{"arch": "vit", "train_examples": 50862, "image_size": 48, "mlp_ratio": 6, "drop_path": 0.15, "layers": 12, "lr": 0.002, "max_precond_dim": 512, "batch_size": 128}
Rows from expert 7 of block 9, named by matrix and row number. Rows with one number belong to one neuron. Each number is 50 + 10 x the weight over its row's rms, rounded and kept within 0 to 99. All counts start at 0. After the name is the row's rms in percent of the matrix's.
# up: expert up (model.blocks.9.mlp.up, 8x384x192), inputs 64-127
# down: expert down (model.blocks.9.mlp.down, 8x192x384, transposed), outputs 64-127
up.80 103:54 46 50 52 46 49 47 56 52 81 52 48 74 47 45 54 36 49 49 45 51 59 51 36 55 50 42 39 45 32 52 44 40 42 59 55 59 49 49 39 49 58 62 62 57 41 37 50 48 38 58 44 57 35 42 55 63 55 52 45 52 61 29 51
up.81 098:54 43 45 51 51 38 41 56 58 27 31 56 39 62 37 47 48 50 67 50 50 51 46 50 43 28 55 38 47 52 41 66 46 55 72 42 64 45 55 50 61 48 33 51 55 50 41 58 39 34 39 57 56 46 33 55 61 48 43 41 40 58 71 59
up.82 086:32 45 38 47 67 39 39 57 47 46 45 39 45 71 54 53 54 48 40 32 53 38 47 48 38 67 43 40 50 53 66 50 68 55 54 65 63 52 42 55 38 64 53 44 55 68 50 64 40 40 48 33 48 45 54 64 44 52 58 50 48 61 50 61
up.83 114:49 52 52 57 55 55 54 47 47 58 50 47 39 62 60 48 55 62 46 34 54 58 39 44 54 45 40 51 18 48 48 47 25 53 64 47 40 69 57 50 42 49 49 43 34 58 41 53 50 52 55 58 52 67 33 47 65 60 52 72 57 46 46 56
up.84 098:52 44 37 47 32 46 49 50 50 50 40 46 37 42 21 48 35 43 59 48 42 72 59 63 43 36 44 44 46 54 45 50 49 31 49 60 50 59 54 51 36 43 34 68 47 56 54 66 54 31 52 37 65 41 34 46 50 65 43 46 55 49 43 44
up.85 111:59 47 57 42 29 54 54 50 58 39 56 42 57 54 49 45 54 43 55 60 43 51 63 48 55 68 42 58 60 63 45 63 61 37 50 50 68 46 59 58 60 35 64 41 42 38 64 27 47 49 57 39 60 28 65 48 52 66 51 53 32 35 40 46
up.86 093:48 43 42 47 37 62 52 61 50 51 73 75 50 37 42 69 56 54 67 69 66 51 50 35 52 45 42 47 53 69 51 52 48 48 44 38 51 52 66 55 39 45 35 57 51 61 52 41 37 57 55 43 48 67 58 50 50 60 44 49 38 26 61 53
up.87 105:45 55 58 54 46 52 34 54 53 63 51 41 40 48 45 70 59 53 58 39 54 54 59 64 38 49 68 49 47 54 40 53 45 45 53 45 42 52 30 50 45 47 53 40 49 50 39 41 57 48 41 62 60 62 60 36 43 45 52 46 45 34 39 54
up.88 106:60 50 47 41 71 50 20 58 60 60 29 50 55 52 44 50 51 52 49 67 63 52 61 67 49 61 63 40 51 44 51 39 53 47 62 51 46 52 55 53 52 59 46 39 47 34 54 57 50 40 55 45 66 54 43 60 42 28 53 56 54 53 71 64
up.89 103:36 62 50 44 43 67 51 72 76 47 46 30 63 63 52 48 63 50 49 47 25 40 69 47 57 53 49 64 54 51 59 48 54 62 60 40 51 37 46 55 37 50 45 40 52 52 45 48 28 35 44 59 30 53 48 53 54 54 46 54 43 45 49 49
up.90 101:53 38 45 42 34 69 70 61 42 31 46 55 49 38 31 37 51 48 65 46 50 60 45 40 49 33 52 59 49 57 37 46 62 63 43 50 33 52 48 51 52 68 61 48 49 73 40 48 71 44 49 52 69 49 44 46 41 70 55 47 54 83 41 40
up.91 075:44 49 39 50 51 41 79 46 51 44 51 54 49 54 40 47 47 48 45 48 41 47 52 44 71 60 48 58 64 43 50 47 50 47 25 35 44 66 41 49 55 56 49 53 46 57 62 39 34 45 48 43 47 47 53 56 46 62 42 41 49 39 42 68
up.92 077:43 41 51 42 58 48 40 28 56 45 40 53 49 40 65 45 36 43 45 50 47 37 61 61 59 37 39 48 61 42 66 38 46 67 37 42 52 54 43 44 62 35 48 45 55 43 46 66 52 66 37 56 81 47 61 26 46 31 52 49 42 58 41 42
up.93 108:44 43 53 41 50 61 43 37 55 43 48 65 60 65 50 75 46 56 44 47 52 36 54 44 44 35 43 46 44 52 56 55 55 58 46 47 49 29 51 59 40 49 74 58 63 39 52 44 41 50 76 69 45 51 58 50 58 49 63 35 38 46 50 48
up.94 089:50 52 61 50 34 56 42 33 49 46 54 50 53 54 67 40 48 25 60 37 45 56 48 58 44 58 43 52 56 39 45 60 57 29 46 51 55 50 42 68 41 52 52 39 66 59 52 44 46 45 54 67 58 40 52 48 52 42 64 41 52 48 59 58
up.95 134:49 43 62 52 28 36 38 46 54 56 75 52 46 52 59 54 57 43 57 44 54 56 26 55 40 56 44 30 44 49 61 45 44 60 47 39 57 37 58 49 54 49 44 33 55 45 45 56 53 63 52 61 51 60 48 51 61 46 64 59 54 45 39 47
up.96 116:49 43 29 50 56 38 40 44 47 50 46 39 40 62 43 54 53 55 73 57 33 49 46 55 54 59 62 56 43 47 48 52 46 59 29 35 59 71 52 54 57 60 55 52 49 63 57 53 35 46 45 70 53 55 50 44 51 66 49 49 52 66 63 51
up.97 091:58 73 45 45 46 60 49 57 50 59 36 54 47 59 43 33 48 52 52 46 43 54 49 43 49 74 68 59 58 41 36 47 43 38 41 55 40 57 45 70 48 49 67 57 50 71 48 45 39 40 38 55 33 49 59 45 57 45 56 42 53 59 22 46
up.98 079:47 53 57 38 48 57 57 41 65 76 48 59 57 51 52 47 57 48 48 45 29 41 53 51 62 38 50 44 62 52 51 47 45 56 58 57 53 50 36 52 53 56 55 38 68 23 41 52 61 63 68 29 36 45 67 48 33 56 59 42 42 46 46 61
up.99 094:44 39 45 45 57 53 58 52 43 43 29 46 23 68 69 70 50 65 43 55 52 39 49 55 56 34 59 39 64 61 58 48 32 48 67 53 55 44 49 57 53 48 45 39 46 67 50 52 50 57 58 56 41 38 49 42 43 53 52 43 41 49 58 61
up.100 114:48 43 65 39 71 50 28 45 43 46 59 35 48 36 54 61 59 54 39 32 46 63 36 50 50 55 43 55 52 60 54 45 49 49 44 52 58 67 57 53 54 56 52 57 69 61 41 45 54 62 57 68 58 55 47 65 50 70 77 52 51 51 73 65
up.101 125:42 42 53 50 46 53 73 57 46 42 60 67 56 65 49 50 69 65 52 54 41 58 54 39 59 36 47 38 57 60 42 45 68 65 36 35 45 49 64 41 65 40 55 52 54 33 49 48 60 46 32 52 55 65 44 54 31 44 30 44 50 37 73 55
up.102 119:47 36 46 51 34 39 58 41 63 45 51 66 50 34 57 59 32 70 61 53 55 65 62 50 40 29 30 45 58 60 48 42 47 48 41 44 56 51 64 46 39 47 45 27 35 50 54 46 46 59 46 42 70 53 45 64 46 50 52 44 44 30 55 58
up.103 099:44 44 47 52 61 49 49 49 62 32 46 35 48 46 49 39 39 43 50 41 60 56 53 76 60 48 44 50 44 44 61 54 44 39 34 60 71 61 54 54 43 53 48 47 41 30 47 57 41 53 57 53 35 38 43 60 68 52 46 47 49 49 70 58
up.104 104:52 42 42 50 54 43 55 45 48 46 53 63 60 60 42 47 60 63 55 35 42 42 41 47 53 46 41 53 57 47 54 62 44 52 60 61 48 63 55 42 64 57 47 55 42 46 39 64 55 57 51 53 58 59 58 44 47 31 56 49 52 65 81 56
up.105 087:59 52 55 50 48 58 64 50 49 31 48 53 48 54 36 38 40 47 42 50 52 42 32 46 49 60 41 60 46 62 56 44 26 50 68 51 38 38 50 30 51 59 51 54 52 22 63 46 41 55 43 56 61 47 46 57 51 56 50 54 36 55 57 43
up.106 097:49 39 54 33 55 73 48 56 50 62 49 36 60 36 46 43 49 41 53 56 48 52 62 32 36 48 53 42 48 29 64 48 40 64 36 52 48 48 45 59 38 48 68 33 68 55 50 42 42 49 61 59 56 50 70 38 50 67 27 47 51 46 49 40
up.107 094:71 41 43 50 45 50 48 63 27 53 51 43 47 59 56 46 36 51 64 41 53 50 58 49 54 48 47 44 49 46 73 59 40 53 64 55 39 60 38 38 39 40 38 41 56 47 56 57 45 47 59 51 61 35 67 38 47 45 58 58 42 48 49 40
up.108 103:70 41 60 48 52 54 46 56 44 59 46 48 37 40 65 57 35 47 43 59 58 57 40 47 46 57 45 34 43 63 49 47 42 55 51 54 40 50 50 47 55 47 51 34 50 32 55 55 53 71 74 39 43 42 54 46 39 45 34 59 55 54 51 50
up.109 075:44 52 56 45 63 57 47 58 40 64 31 44 66 36 69 61 50 65 59 48 50 48 64 45 29 26 51 69 46 46 44 54 39 51 44 35 64 45 55 55 61 58 59 32 35 55 24 45 53 49 56 58 47 56 57 44 72 36 51 50 46 51 52 47
up.110 109:49 50 46 30 67 39 54 33 47 64 57 47 39 46 50 51 54 49 49 45 45 48 53 47 47 60 48 50 51 66 39 50 48 41 51 55 50 44 37 48 42 45 65 52 46 51 48 51 44 55 52 52 59 42 55 44 37 58 66 50 63 50 62 65
up.111 117:55 42 54 43 35 61 59 40 47 55 50 49 59 64 49 59 36 57 32 45 47 50 53 37 36 65 46 54 49 48 70 38 51 25 48 60 50 33 49 47 46 51 47 58 70 54 57 70 57 48 45 59 40 51 56 39 42 46 33 54 42 59 44 58
up.112 086:48 67 62 56 53 69 62 57 45 40 65 41 38 64 40 55 38 37 53 36 55 42 57 65 50 46 64 55 36 55 43 49 58 35 62 51 41 48 70 58 48 32 64 45 44 30 45 44 48 44 50 40 46 44 33 62 53 39 52 43 56 48 49 49
up.113 112:41 63 51 47 62 59 37 57 57 64 63 41 52 57 67 51 47 50 44 58 39 46 65 61 30 46 33 45 35 74 44 65 57 52 43 57 47 49 55 38 64 33 37 55 51 24 66 50 40 41 49 33 60 60 50 59 57 49 46 50 56 44 56 40
up.114 096:57 50 61 56 48 37 48 51 48 66 39 39 51 48 48 58 57 61 38 57 47 60 37 71 48 41 60 56 38 42 47 43 43 69 64 45 60 49 66 49 44 44 37 68 21 61 42 39 36 36 38 46 46 53 32 52 45 46 41 43 48 52 39 55
up.115 092:41 50 76 59 57 58 24 48 48 72 63 31 34 46 70 45 35 42 43 47 52 56 35 54 52 45 63 51 43 45 34 61 33 62 56 54 36 47 50 56 66 52 56 66 35 38 43 30 60 52 41 50 49 46 49 36 72 45 65 53 55 45 62 32
up.116 097:40 42 30 52 39 59 57 54 54 49 59 53 37 53 54 53 55 58 42 51 42 53 42 48 58 42 58 48 59 44 49 50 41 55 53 36 60 55 37 41 45 50 51 36 38 52 53 58 35 68 52 51 45 53 76 58 36 55 27 51 58 47 41 54
up.117 106:52 52 53 46 50 42 40 44 68 53 55 47 36 50 45 58 51 36 46 51 40 50 39 47 57 53 43 50 62 42 52 42 35 68 64 58 67 59 60 41 52 53 47 47 51 43 42 56 52 44 45 58 57 53 50 40 46 60 66 54 64 43 49 46
up.118 118:45 48 54 40 51 53 49 41 56 54 44 39 49 53 47 30 53 37 34 50 57 30 46 42 64 46 55 59 68 54 42 42 52 39 49 54 53 53 41 43 53 42 57 51 42 63 46 57 47 43 63 54 47 65 46 29 43 43 80 50 54 61 43 54
up.119 106:40 55 48 38 32 63 44 42 41 64 48 48 59 58 51 52 47 54 50 45 54 41 52 38 43 60 66 45 48 63 77 46 36 37 40 36 52 44 43 38 46 45 61 67 57 55 52 58 50 48 51 63 56 51 56 58 44 52 55 42 38 45 64 51
up.120 086:42 43 54 46 40 69 64 54 41 41 34 51 54 54 17 39 52 46 68 45 50 60 42 25 56 50 57 60 44 66 56 37 67 45 43 49 40 44 53 52 58 56 57 51 73 53 61 57 57 58 47 47 54 45 65 38 34 59 36 61 48 43 46 55
up.121 097:46 56 37 59 39 28 48 37 43 45 51 58 55 31 54 42 41 63 50 62 58 60 51 43 49 48 56 40 46 30 42 55 40 40 59 52 64 55 43 54 47 50 61 37 45 54 49 47 51 65 54 65 49 68 42 52 33 50 57 53 44 37 47 44
up.122 095:63 47 56 48 35 55 49 59 26 43 49 64 57 75 40 39 61 48 60 39 43 51 45 46 42 42 73 44 47 58 48 46 50 41 39 47 57 48 47 54 45 57 46 46 29 46 63 37 39 54 37 58 53 40 62 54 38 47 48 46 62 50 41 47
up.123 086:48 41 52 49 66 59 31 46 31 49 53 55 36 49 51 72 66 52 40 50 58 62 48 59 54 35 63 49 57 40 51 51 45 51 53 66 55 43 34 38 56 67 52 69 41 47 52 43 43 19 58 51 63 34 50 62 44 32 39 49 54 50 43 48
up.124 096:59 40 49 62 35 49 40 46 60 56 33 45 50 54 47 66 44 47 49 36 43 40 56 51 38 44 62 45 62 38 53 61 50 63 47 56 41 32 47 40 52 49 52 39 58 37 35 34 56 51 46 59 63 44 59 43 55 44 50 47 57 51 53 47
up.125 128:41 53 46 53 51 49 39 63 45 57 72 57 46 53 60 56 49 35 43 46 57 63 57 51 43 58 41 29 51 40 57 42 46 43 57 54 54 56 55 34 45 51 40 33 60 47 47 51 50 69 49 62 65 63 39 66 52 45 67 61 47 29 46 51
up.126 109:36 62 52 55 53 51 55 24 36 56 49 52 70 32 57 63 52 53 41 49 38 42 59 47 50 39 39 39 48 38 64 62 63 46 37 53 38 40 47 50 57 39 59 54 50 54 39 39 34 62 48 55 60 53 55 47 57 53 54 52 60 44 47 46
up.127 109:50 56 72 41 41 56 56 52 56 56 56 43 57 47 56 59 53 34 45 57 46 31 61 52 35 53 57 51 57 63 46 66 61 73 64 40 46 37 68 53 53 43 49 67 46 54 60 38 53 56 58 47 38 48 66 40 56 44 55 40 50 60 53 44
up.128 098:43 50 38 52 46 55 44 45 56 35 51 45 35 47 62 51 47 52 49 56 67 38 48 55 53 58 36 44 54 43 44 39 44 61 54 53 48 40 31 41 57 54 29 64 68 34 41 53 49 67 47 43 49 54 40 64 46 46 52 58 53 43 51 43
up.129 093:52 50 64 62 34 45 35 57 53 56 40 32 57 64 46 48 45 37 42 50 43 46 46 45 51 41 62 59 40 39 33 45 57 45 45 46 60 52 40 69 57 49 46 40 56 65 58 52 47 40 73 53 41 42 63 56 46 53 51 36 58 58 54 51
up.130 108:50 56 53 56 50 22 35 54 75 44 41 46 51 48 49 47 40 39 58 52 42 38 57 58 67 46 48 53 46 31 58 38 56 40 54 32 56 38 46 72 42 61 58 39 64 39 41 42 42 41 38 45 47 53 51 65 73 45 46 48 47 41 52 68
up.131 107:25 54 51 48 74 57 60 51 45 51 69 55 49 40 53 42 53 58 49 61 65 62 58 53 57 60 65 36 57 54 58 37 35 44 48 64 45 53 53 60 52 47 53 50 56 34 50 46 51 45 35 43 59 38 39 45 32 53 47 65 59 62 46 52
down.80 096:53 59 45 52 57 61 46 40 68 43 50 39 61 40 62 54 61 41 37 64 36 48 51 43 44 46 35 47 50 54 53 52 47 40 50 41 43 46 46 48 49 41 49 51 45 63 56 44 50 70 64 53 47 29 35 32 46 59 51 31 60 53 45 27
down.81 103:54 40 57 52 63 62 61 37 45 65 46 54 52 72 45 75 38 63 40 33 48 40 55 54 52 59 54 56 56 67 45 56 51 43 42 54 50 65 36 41 43 35 60 36 35 46 52 49 48 54 42 39 50 62 36 44 33 58 41 54 52 36 56 42
down.82 084:65 39 34 74 53 56 51 30 45 36 58 53 50 59 51 49 49 34 37 57 33 52 46 68 58 39 56 56 53 47 29 38 58 41 39 52 57 34 43 36 62 48 39 38 48 48 52 47 61 57 58 66 58 82 41 55 46 50 43 46 51 43 53 55
down.83 108:39 53 48 49 52 62 62 55 53 48 39 39 39 41 50 48 60 53 34 56 53 41 31 61 48 47 53 49 44 53 62 53 49 56 67 52 48 42 54 52 46 61 62 54 54 57 53 44 43 39 54 63 44 50 46 51 44 62 42 60 39 42 42 51
down.84 093:43 42 47 42 60 46 70 41 49 43 65 46 70 46 48 50 46 44 46 60 52 60 40 41 62 40 40 62 41 54 48 57 47 61 68 23 52 55 41 55 68 45 54 44 63 69 42 41 53 49 48 52 53 44 62 49 46 40 37 52 55 55 53 54
down.85 097:35 56 37 57 51 62 44 38 50 47 56 70 27 48 48 53 50 74 57 52 53 58 46 39 58 65 47 40 49 56 69 41 55 40 43 41 68 61 40 44 37 47 43 77 57 69 53 41 64 53 51 53 47 63 49 44 36 47 46 45 69 53 52 70
down.86 096:61 53 55 44 47 48 73 50 35 46 59 58 35 70 48 51 45 48 60 40 44 57 47 44 49 55 49 45 37 42 54 66 57 46 47 61 32 52 64 39 52 63 53 48 51 72 37 52 50 49 57 50 57 38 51 57 21 45 54 59 40 79 44 64
down.87 097:49 53 50 60 49 56 51 51 62 47 54 60 53 47 51 66 61 52 60 51 36 50 34 55 48 51 26 49 52 30 62 43 47 74 66 58 68 53 77 60 33 39 59 58 26 70 44 37 41 41 44 44 54 59 41 55 39 55 54 51 57 57 62 47
down.88 103:28 48 56 50 60 47 56 43 52 53 61 40 52 69 32 53 61 51 54 44 54 46 66 51 41 43 25 44 42 56 54 46 60 52 49 48 53 59 49 58 50 43 55 33 65 48 51 44 77 46 52 25 35 64 32 40 50 61 43 46 50 43 38 42
down.89 113:61 58 58 50 52 50 50 45 48 47 45 30 43 41 45 49 59 30 48 51 57 44 45 41 37 76 56 44 56 51 52 33 62 69 49 52 43 39 47 52 48 53 65 54 42 45 38 41 59 61 40 51 38 28 48 57 35 55 58 47 33 45 41 40
down.90 097:42 50 63 41 28 46 43 44 38 54 60 74 49 54 53 38 46 38 44 45 59 54 59 65 67 50 39 54 50 44 50 50 62 37 47 61 65 35 66 30 54 57 55 36 55 55 60 51 47 48 58 51 54 58 41 36 49 46 44 49 49 40 32 61
down.91 073:58 55 43 41 42 55 32 51 54 54 59 65 53 51 55 60 49 37 57 55 53 55 48 49 51 37 51 54 48 41 49 48 47 47 31 43 76 31 60 50 42 45 51 44 55 55 47 62 64 48 58 63 41 57 68 40 48 62 77 47 43 26 71 35
down.92 084:41 47 39 56 53 51 58 56 54 59 46 46 45 76 49 53 48 52 58 50 43 54 54 30 45 50 50 54 65 41 67 60 57 52 47 78 62 40 61 47 52 55 43 66 55 26 50 49 46 21 56 42 55 43 31 54 50 33 44 53 54 51 57 37
down.93 100:38 51 48 60 37 46 49 34 49 44 53 46 71 73 61 49 56 38 52 37 45 59 48 61 65 53 68 51 54 48 41 40 55 60 49 21 42 56 34 44 48 55 31 73 51 50 49 60 64 54 47 46 40 54 28 34 61 38 54 42 54 53 42 39
down.94 095:57 47 51 55 39 42 53 51 40 57 49 37 46 51 53 33 50 30 33 62 60 46 32 55 57 47 69 61 45 66 42 49 48 52 77 47 54 49 55 54 52 48 57 48 49 65 62 48 52 38 59 47 48 37 62 40 48 52 43 53 65 37 39 61
down.95 121:53 40 49 49 52 50 60 53 35 49 42 54 54 42 51 60 55 63 55 44 51 40 40 36 64 68 59 39 39 64 41 57 49 57 90 48 30 67 32 57 47 61 61 41 39 60 52 43 33 38 48 50 63 36 37 36 51 46 30 48 56 49 49 57
down.96 125:34 47 46 44 38 41 72 51 66 70 42 48 65 59 40 42 59 48 36 55 52 41 39 47 61 43 45 52 52 53 43 44 62 71 41 33 50 52 51 45 50 45 48 35 45 53 49 39 40 64 43 58 52 59 44 42 51 67 54 57 50 48 52 45
down.97 105:27 50 34 47 40 72 54 48 51 52 55 63 53 36 50 57 45 35 50 51 46 52 39 63 53 42 42 50 38 37 61 60 49 48 54 58 27 63 59 43 49 42 57 53 29 64 56 69 50 60 75 46 53 44 45 62 18 54 50 56 43 49 57 52
down.98 077:41 31 56 40 47 61 45 57 63 45 58 31 56 36 43 41 52 68 44 40 55 41 58 36 51 70 71 44 43 34 52 50 49 58 39 46 48 37 53 64 55 62 52 45 56 58 35 38 46 44 42 61 65 78 39 55 67 43 39 55 45 63 50 54
down.99 093:59 62 59 39 36 39 56 37 47 52 58 53 78 63 60 66 56 54 61 41 35 46 72 52 57 60 60 42 47 50 33 40 62 53 60 33 46 61 54 49 50 57 48 40 54 43 41 53 50 57 52 64 39 58 44 52 44 56 48 58 38 56 49 44
down.100 103:46 40 40 57 44 38 79 34 66 47 48 50 58 50 49 67 46 46 50 47 50 49 49 59 40 45 58 47 51 54 39 36 48 53 36 53 40 39 65 39 43 66 49 48 45 46 45 56 53 44 40 59 44 45 55 51 50 53 49 41 50 53 36 66
down.101 119:45 49 42 44 53 42 44 64 50 56 48 48 33 69 46 58 39 43 45 53 52 51 45 52 62 60 61 45 42 43 49 62 47 30 42 52 42 60 50 31 69 42 45 43 39 55 64 46 56 35 44 59 47 74 52 53 48 48 56 46 30 58 42 38
down.102 106:64 42 41 64 62 44 50 51 49 58 61 73 33 46 63 63 43 54 39 52 60 54 48 34 51 49 39 35 45 33 42 56 39 62 51 52 51 65 50 58 59 53 56 68 51 49 47 53 50 39 52 46 58 45 44 55 64 48 47 52 71 56 34 23
down.103 104:77 69 46 50 53 47 46 66 46 62 54 63 43 38 48 51 57 38 46 49 43 44 40 45 46 59 57 49 59 51 54 57 43 46 44 38 58 65 62 64 61 64 36 48 62 50 46 38 58 67 41 66 47 37 67 51 49 57 54 60 45 43 36 45
down.104 102:53 52 68 51 45 56 43 40 49 55 51 50 51 50 48 25 34 54 39 56 48 26 66 51 46 35 55 54 51 42 52 58 55 66 43 34 54 53 51 49 37 40 64 58 52 49 58 38 46 51 61 49 47 49 52 50 56 50 48 47 34 47 47 47
down.105 097:36 46 47 54 53 43 54 55 52 58 49 50 55 41 44 42 37 49 35 47 58 55 62 56 43 28 56 56 46 46 38 37 64 27 50 56 40 48 44 52 52 45 36 59 61 49 41 37 50 43 59 42 44 67 49 46 44 36 49 40 67 45 53 55
down.106 097:68 46 55 55 57 49 69 57 39 48 42 45 32 45 62 32 60 35 53 52 49 47 26 54 43 51 59 46 34 59 54 38 57 43 63 49 42 76 53 48 68 68 37 64 26 61 66 52 53 60 42 56 37 52 30 77 39 46 54 57 45 67 40 58
down.107 095:43 60 55 42 61 52 63 34 65 59 56 49 51 45 49 35 40 26 49 47 37 54 46 40 56 46 27 54 53 40 39 62 59 47 45 38 39 65 49 35 61 56 74 68 51 66 54 31 48 48 51 59 46 48 30 53 49 41 31 55 44 57 42 56
down.108 105:46 52 55 58 51 54 46 57 45 64 59 63 51 47 45 33 53 56 56 52 60 45 48 48 49 48 63 52 50 35 60 50 50 35 67 41 37 60 46 40 55 59 63 56 65 74 59 55 47 37 57 69 69 74 49 47 67 41 56 57 49 49 42 60
down.109 079:45 59 44 31 49 46 45 55 65 41 53 38 48 39 46 40 21 44 64 43 55 48 54 45 31 29 44 60 58 48 55 52 37 53 48 73 36 59 43 36 60 54 28 44 56 59 62 61 48 62 45 39 56 47 44 56 46 50 54 53 61 42 54 32
down.110 097:43 51 54 48 50 61 48 59 49 57 51 52 48 37 48 22 50 37 46 61 41 40 43 55 50 37 44 55 47 39 51 49 29 33 44 36 31 69 36 52 50 36 51 53 48 69 62 56 47 47 55 32 55 59 53 62 66 64 50 53 28 63 63 45
down.111 118:56 40 58 41 44 55 40 63 56 45 54 36 35 27 43 60 52 41 59 48 64 48 38 58 50 54 47 56 51 44 50 70 47 51 36 39 47 48 44 39 45 56 50 51 47 50 38 50 37 42 53 40 55 55 60 35 49 66 47 65 54 58 61 61
down.112 086:31 45 54 39 53 49 25 41 50 46 58 65 61 64 47 59 51 32 43 48 55 45 74 47 36 62 65 49 45 49 58 44 42 65 44 57 60 38 43 74 40 48 48 75 38 49 49 53 62 36 49 48 49 63 65 56 64 37 63 49 39 55 41 51
down.113 104:71 47 42 51 54 33 61 51 42 44 41 38 40 54 38 60 56 37 65 47 57 59 46 30 47 49 55 50 52 52 41 43 64 38 35 45 58 36 37 43 44 56 38 57 70 56 48 61 34 54 44 70 50 56 55 40 46 62 48 39 65 29 52 62
down.114 105:39 56 48 49 41 43 54 49 48 42 43 41 58 52 42 34 59 58 70 54 52 52 51 41 61 50 42 51 63 55 76 62 50 48 36 55 39 44 41 53 53 43 42 49 49 53 52 45 58 63 43 52 50 37 60 44 53 49 66 51 73 39 63 48
down.115 089:40 43 55 52 48 35 52 50 58 63 54 58 52 52 44 55 60 66 53 61 31 61 39 37 52 51 69 48 52 46 52 39 53 46 33 62 63 33 58 56 55 42 47 44 47 37 61 52 57 44 59 49 50 45 51 53 75 62 44 38 25 37 49 54
down.116 100:58 49 60 42 39 60 68 46 38 58 55 52 50 63 52 36 60 38 61 47 47 49 51 53 54 50 59 61 42 62 68 49 51 64 44 52 39 47 56 46 49 35 44 47 37 61 54 34 57 46 31 48 56 48 41 56 49 44 45 38 44 60 48 50
down.117 102:42 50 64 61 32 63 48 50 48 65 62 54 36 43 49 57 55 53 39 37 58 40 36 60 49 45 38 55 41 60 54 58 42 48 51 46 41 40 50 50 52 51 77 44 51 71 38 50 59 50 52 51 52 50 60 38 67 48 30 41 41 44 35 49
down.118 115:63 52 50 52 48 47 40 52 45 49 51 62 58 43 53 49 55 45 48 59 52 60 51 44 34 46 50 53 42 45 36 65 37 56 32 45 28 38 48 43 46 47 47 51 52 55 64 63 40 55 52 44 50 42 56 53 52 52 41 49 40 58 54 44
down.119 107:51 56 63 45 61 66 51 55 53 56 50 47 27 43 50 43 45 43 44 37 50 44 40 67 60 18 34 51 60 45 43 54 52 45 34 56 35 40 44 46 50 46 76 54 49 71 43 54 40 35 58 49 55 64 60 47 56 60 43 52 56 60 42 53
down.120 091:47 48 28 57 62 49 41 54 53 36 57 58 38 44 54 58 54 45 35 49 49 53 69 45 34 50 28 44 59 37 48 46 37 29 44 36 66 40 78 50 55 56 49 34 56 53 43 43 31 48 61 59 42 48 49 55 63 48 58 56 64 32 57 62
down.121 099:52 66 50 83 64 51 52 49 59 51 57 44 44 41 49 31 39 42 57 38 38 45 58 45 42 51 49 50 44 53 39 47 44 50 46 46 30 60 35 44 40 47 59 33 66 38 49 46 51 36 45 35 69 43 40 39 51 54 40 45 56 53 43 72
down.122 111:41 44 50 53 49 34 50 46 70 59 37 52 36 48 80 44 61 50 47 43 45 62 38 47 53 55 51 49 48 52 39 41 53 41 70 42 48 61 56 43 56 43 64 48 41 40 37 56 46 59 63 37 42 60 33 38 35 30 54 43 46 56 52 66
down.123 086:55 44 49 38 63 40 39 42 46 43 40 46 61 41 47 58 51 65 39 23 68 52 55 44 45 41 57 43 37 46 41 54 50 68 51 42 72 32 40 47 49 69 35 51 34 48 54 59 51 54 42 42 42 61 40 40 45 49 59 45 57 46 59 35
down.124 094:53 59 38 52 55 48 50 36 57 44 60 61 51 64 54 34 67 52 47 44 47 72 62 61 67 59 60 52 52 52 48 37 57 36 48 65 46 48 63 42 58 60 41 63 62 41 62 49 53 34 48 32 55 50 50 54 55 53 56 51 35 62 41 37
down.125 132:46 43 52 47 58 63 67 30 59 43 41 43 47 36 44 59 34 62 39 48 53 65 46 39 54 49 44 49 67 41 63 63 57 54 51 71 46 62 49 52 58 46 60 43 37 37 52 69 40 44 43 37 64 53 42 40 56 44 47 37 44 52 53 20
down.126 108:38 56 54 57 54 62 41 46 40 43 51 42 67 44 55 54 46 45 60 55 50 41 52 55 50 47 37 54 47 40 34 42 45 47 49 43 65 25 47 49 49 34 25 84 57 38 51 56 41 49 39 49 38 44 60 57 28 61 39 50 45 32 49 38
down.127 114:70 63 31 63 32 45 65 35 47 51 45 77 38 39 43 40 48 48 53 46 38 53 58 41 69 58 47 52 59 40 60 52 63 61 55 62 56 51 51 45 57 51 66 37 41 66 55 53 53 64 38 46 57 45 41 69 33 55 45 44 50 63 50 53
down.128 092:48 56 53 45 46 63 55 51 35 42 40 56 59 50 37 55 43 58 55 45 40 51 57 53 64 68 59 48 45 54 32 64 56 52 59 53 37 33 61 45 63 53 62 34 59 47 44 54 51 39 43 49 59 54 57 36 45 49 48 56 42 35 43 64
down.129 095:45 60 65 39 49 53 46 49 53 56 58 73 49 53 44 34 44 48 40 46 38 30 46 58 42 54 35 53 46 45 51 46 54 64 59 53 41 46 50 45 51 29 58 72 63 49 51 49 69 67 49 44 67 34 68 37 61 36 54 57 43 63 55 61
down.130 117:42 50 34 48 26 72 39 65 45 47 41 43 50 31 55 50 50 64 67 48 53 37 47 48 49 42 42 49 61 51 60 43 69 60 65 54 65 43 49 48 43 66 47 60 49 45 56 52 55 51 58 63 29 53 38 31 29 37 53 75 50 42 43 37
down.131 095:60 51 46 25 38 62 43 42 41 54 50 49 46 56 57 57 47 57 48 37 49 42 37 40 49 43 48 49 65 39 52 42 54 46 58 58 54 34 52 57 43 43 66 52 53 58 42 40 64 43 55 68 40 77 63 48 56 42 61 55 50 46 67 49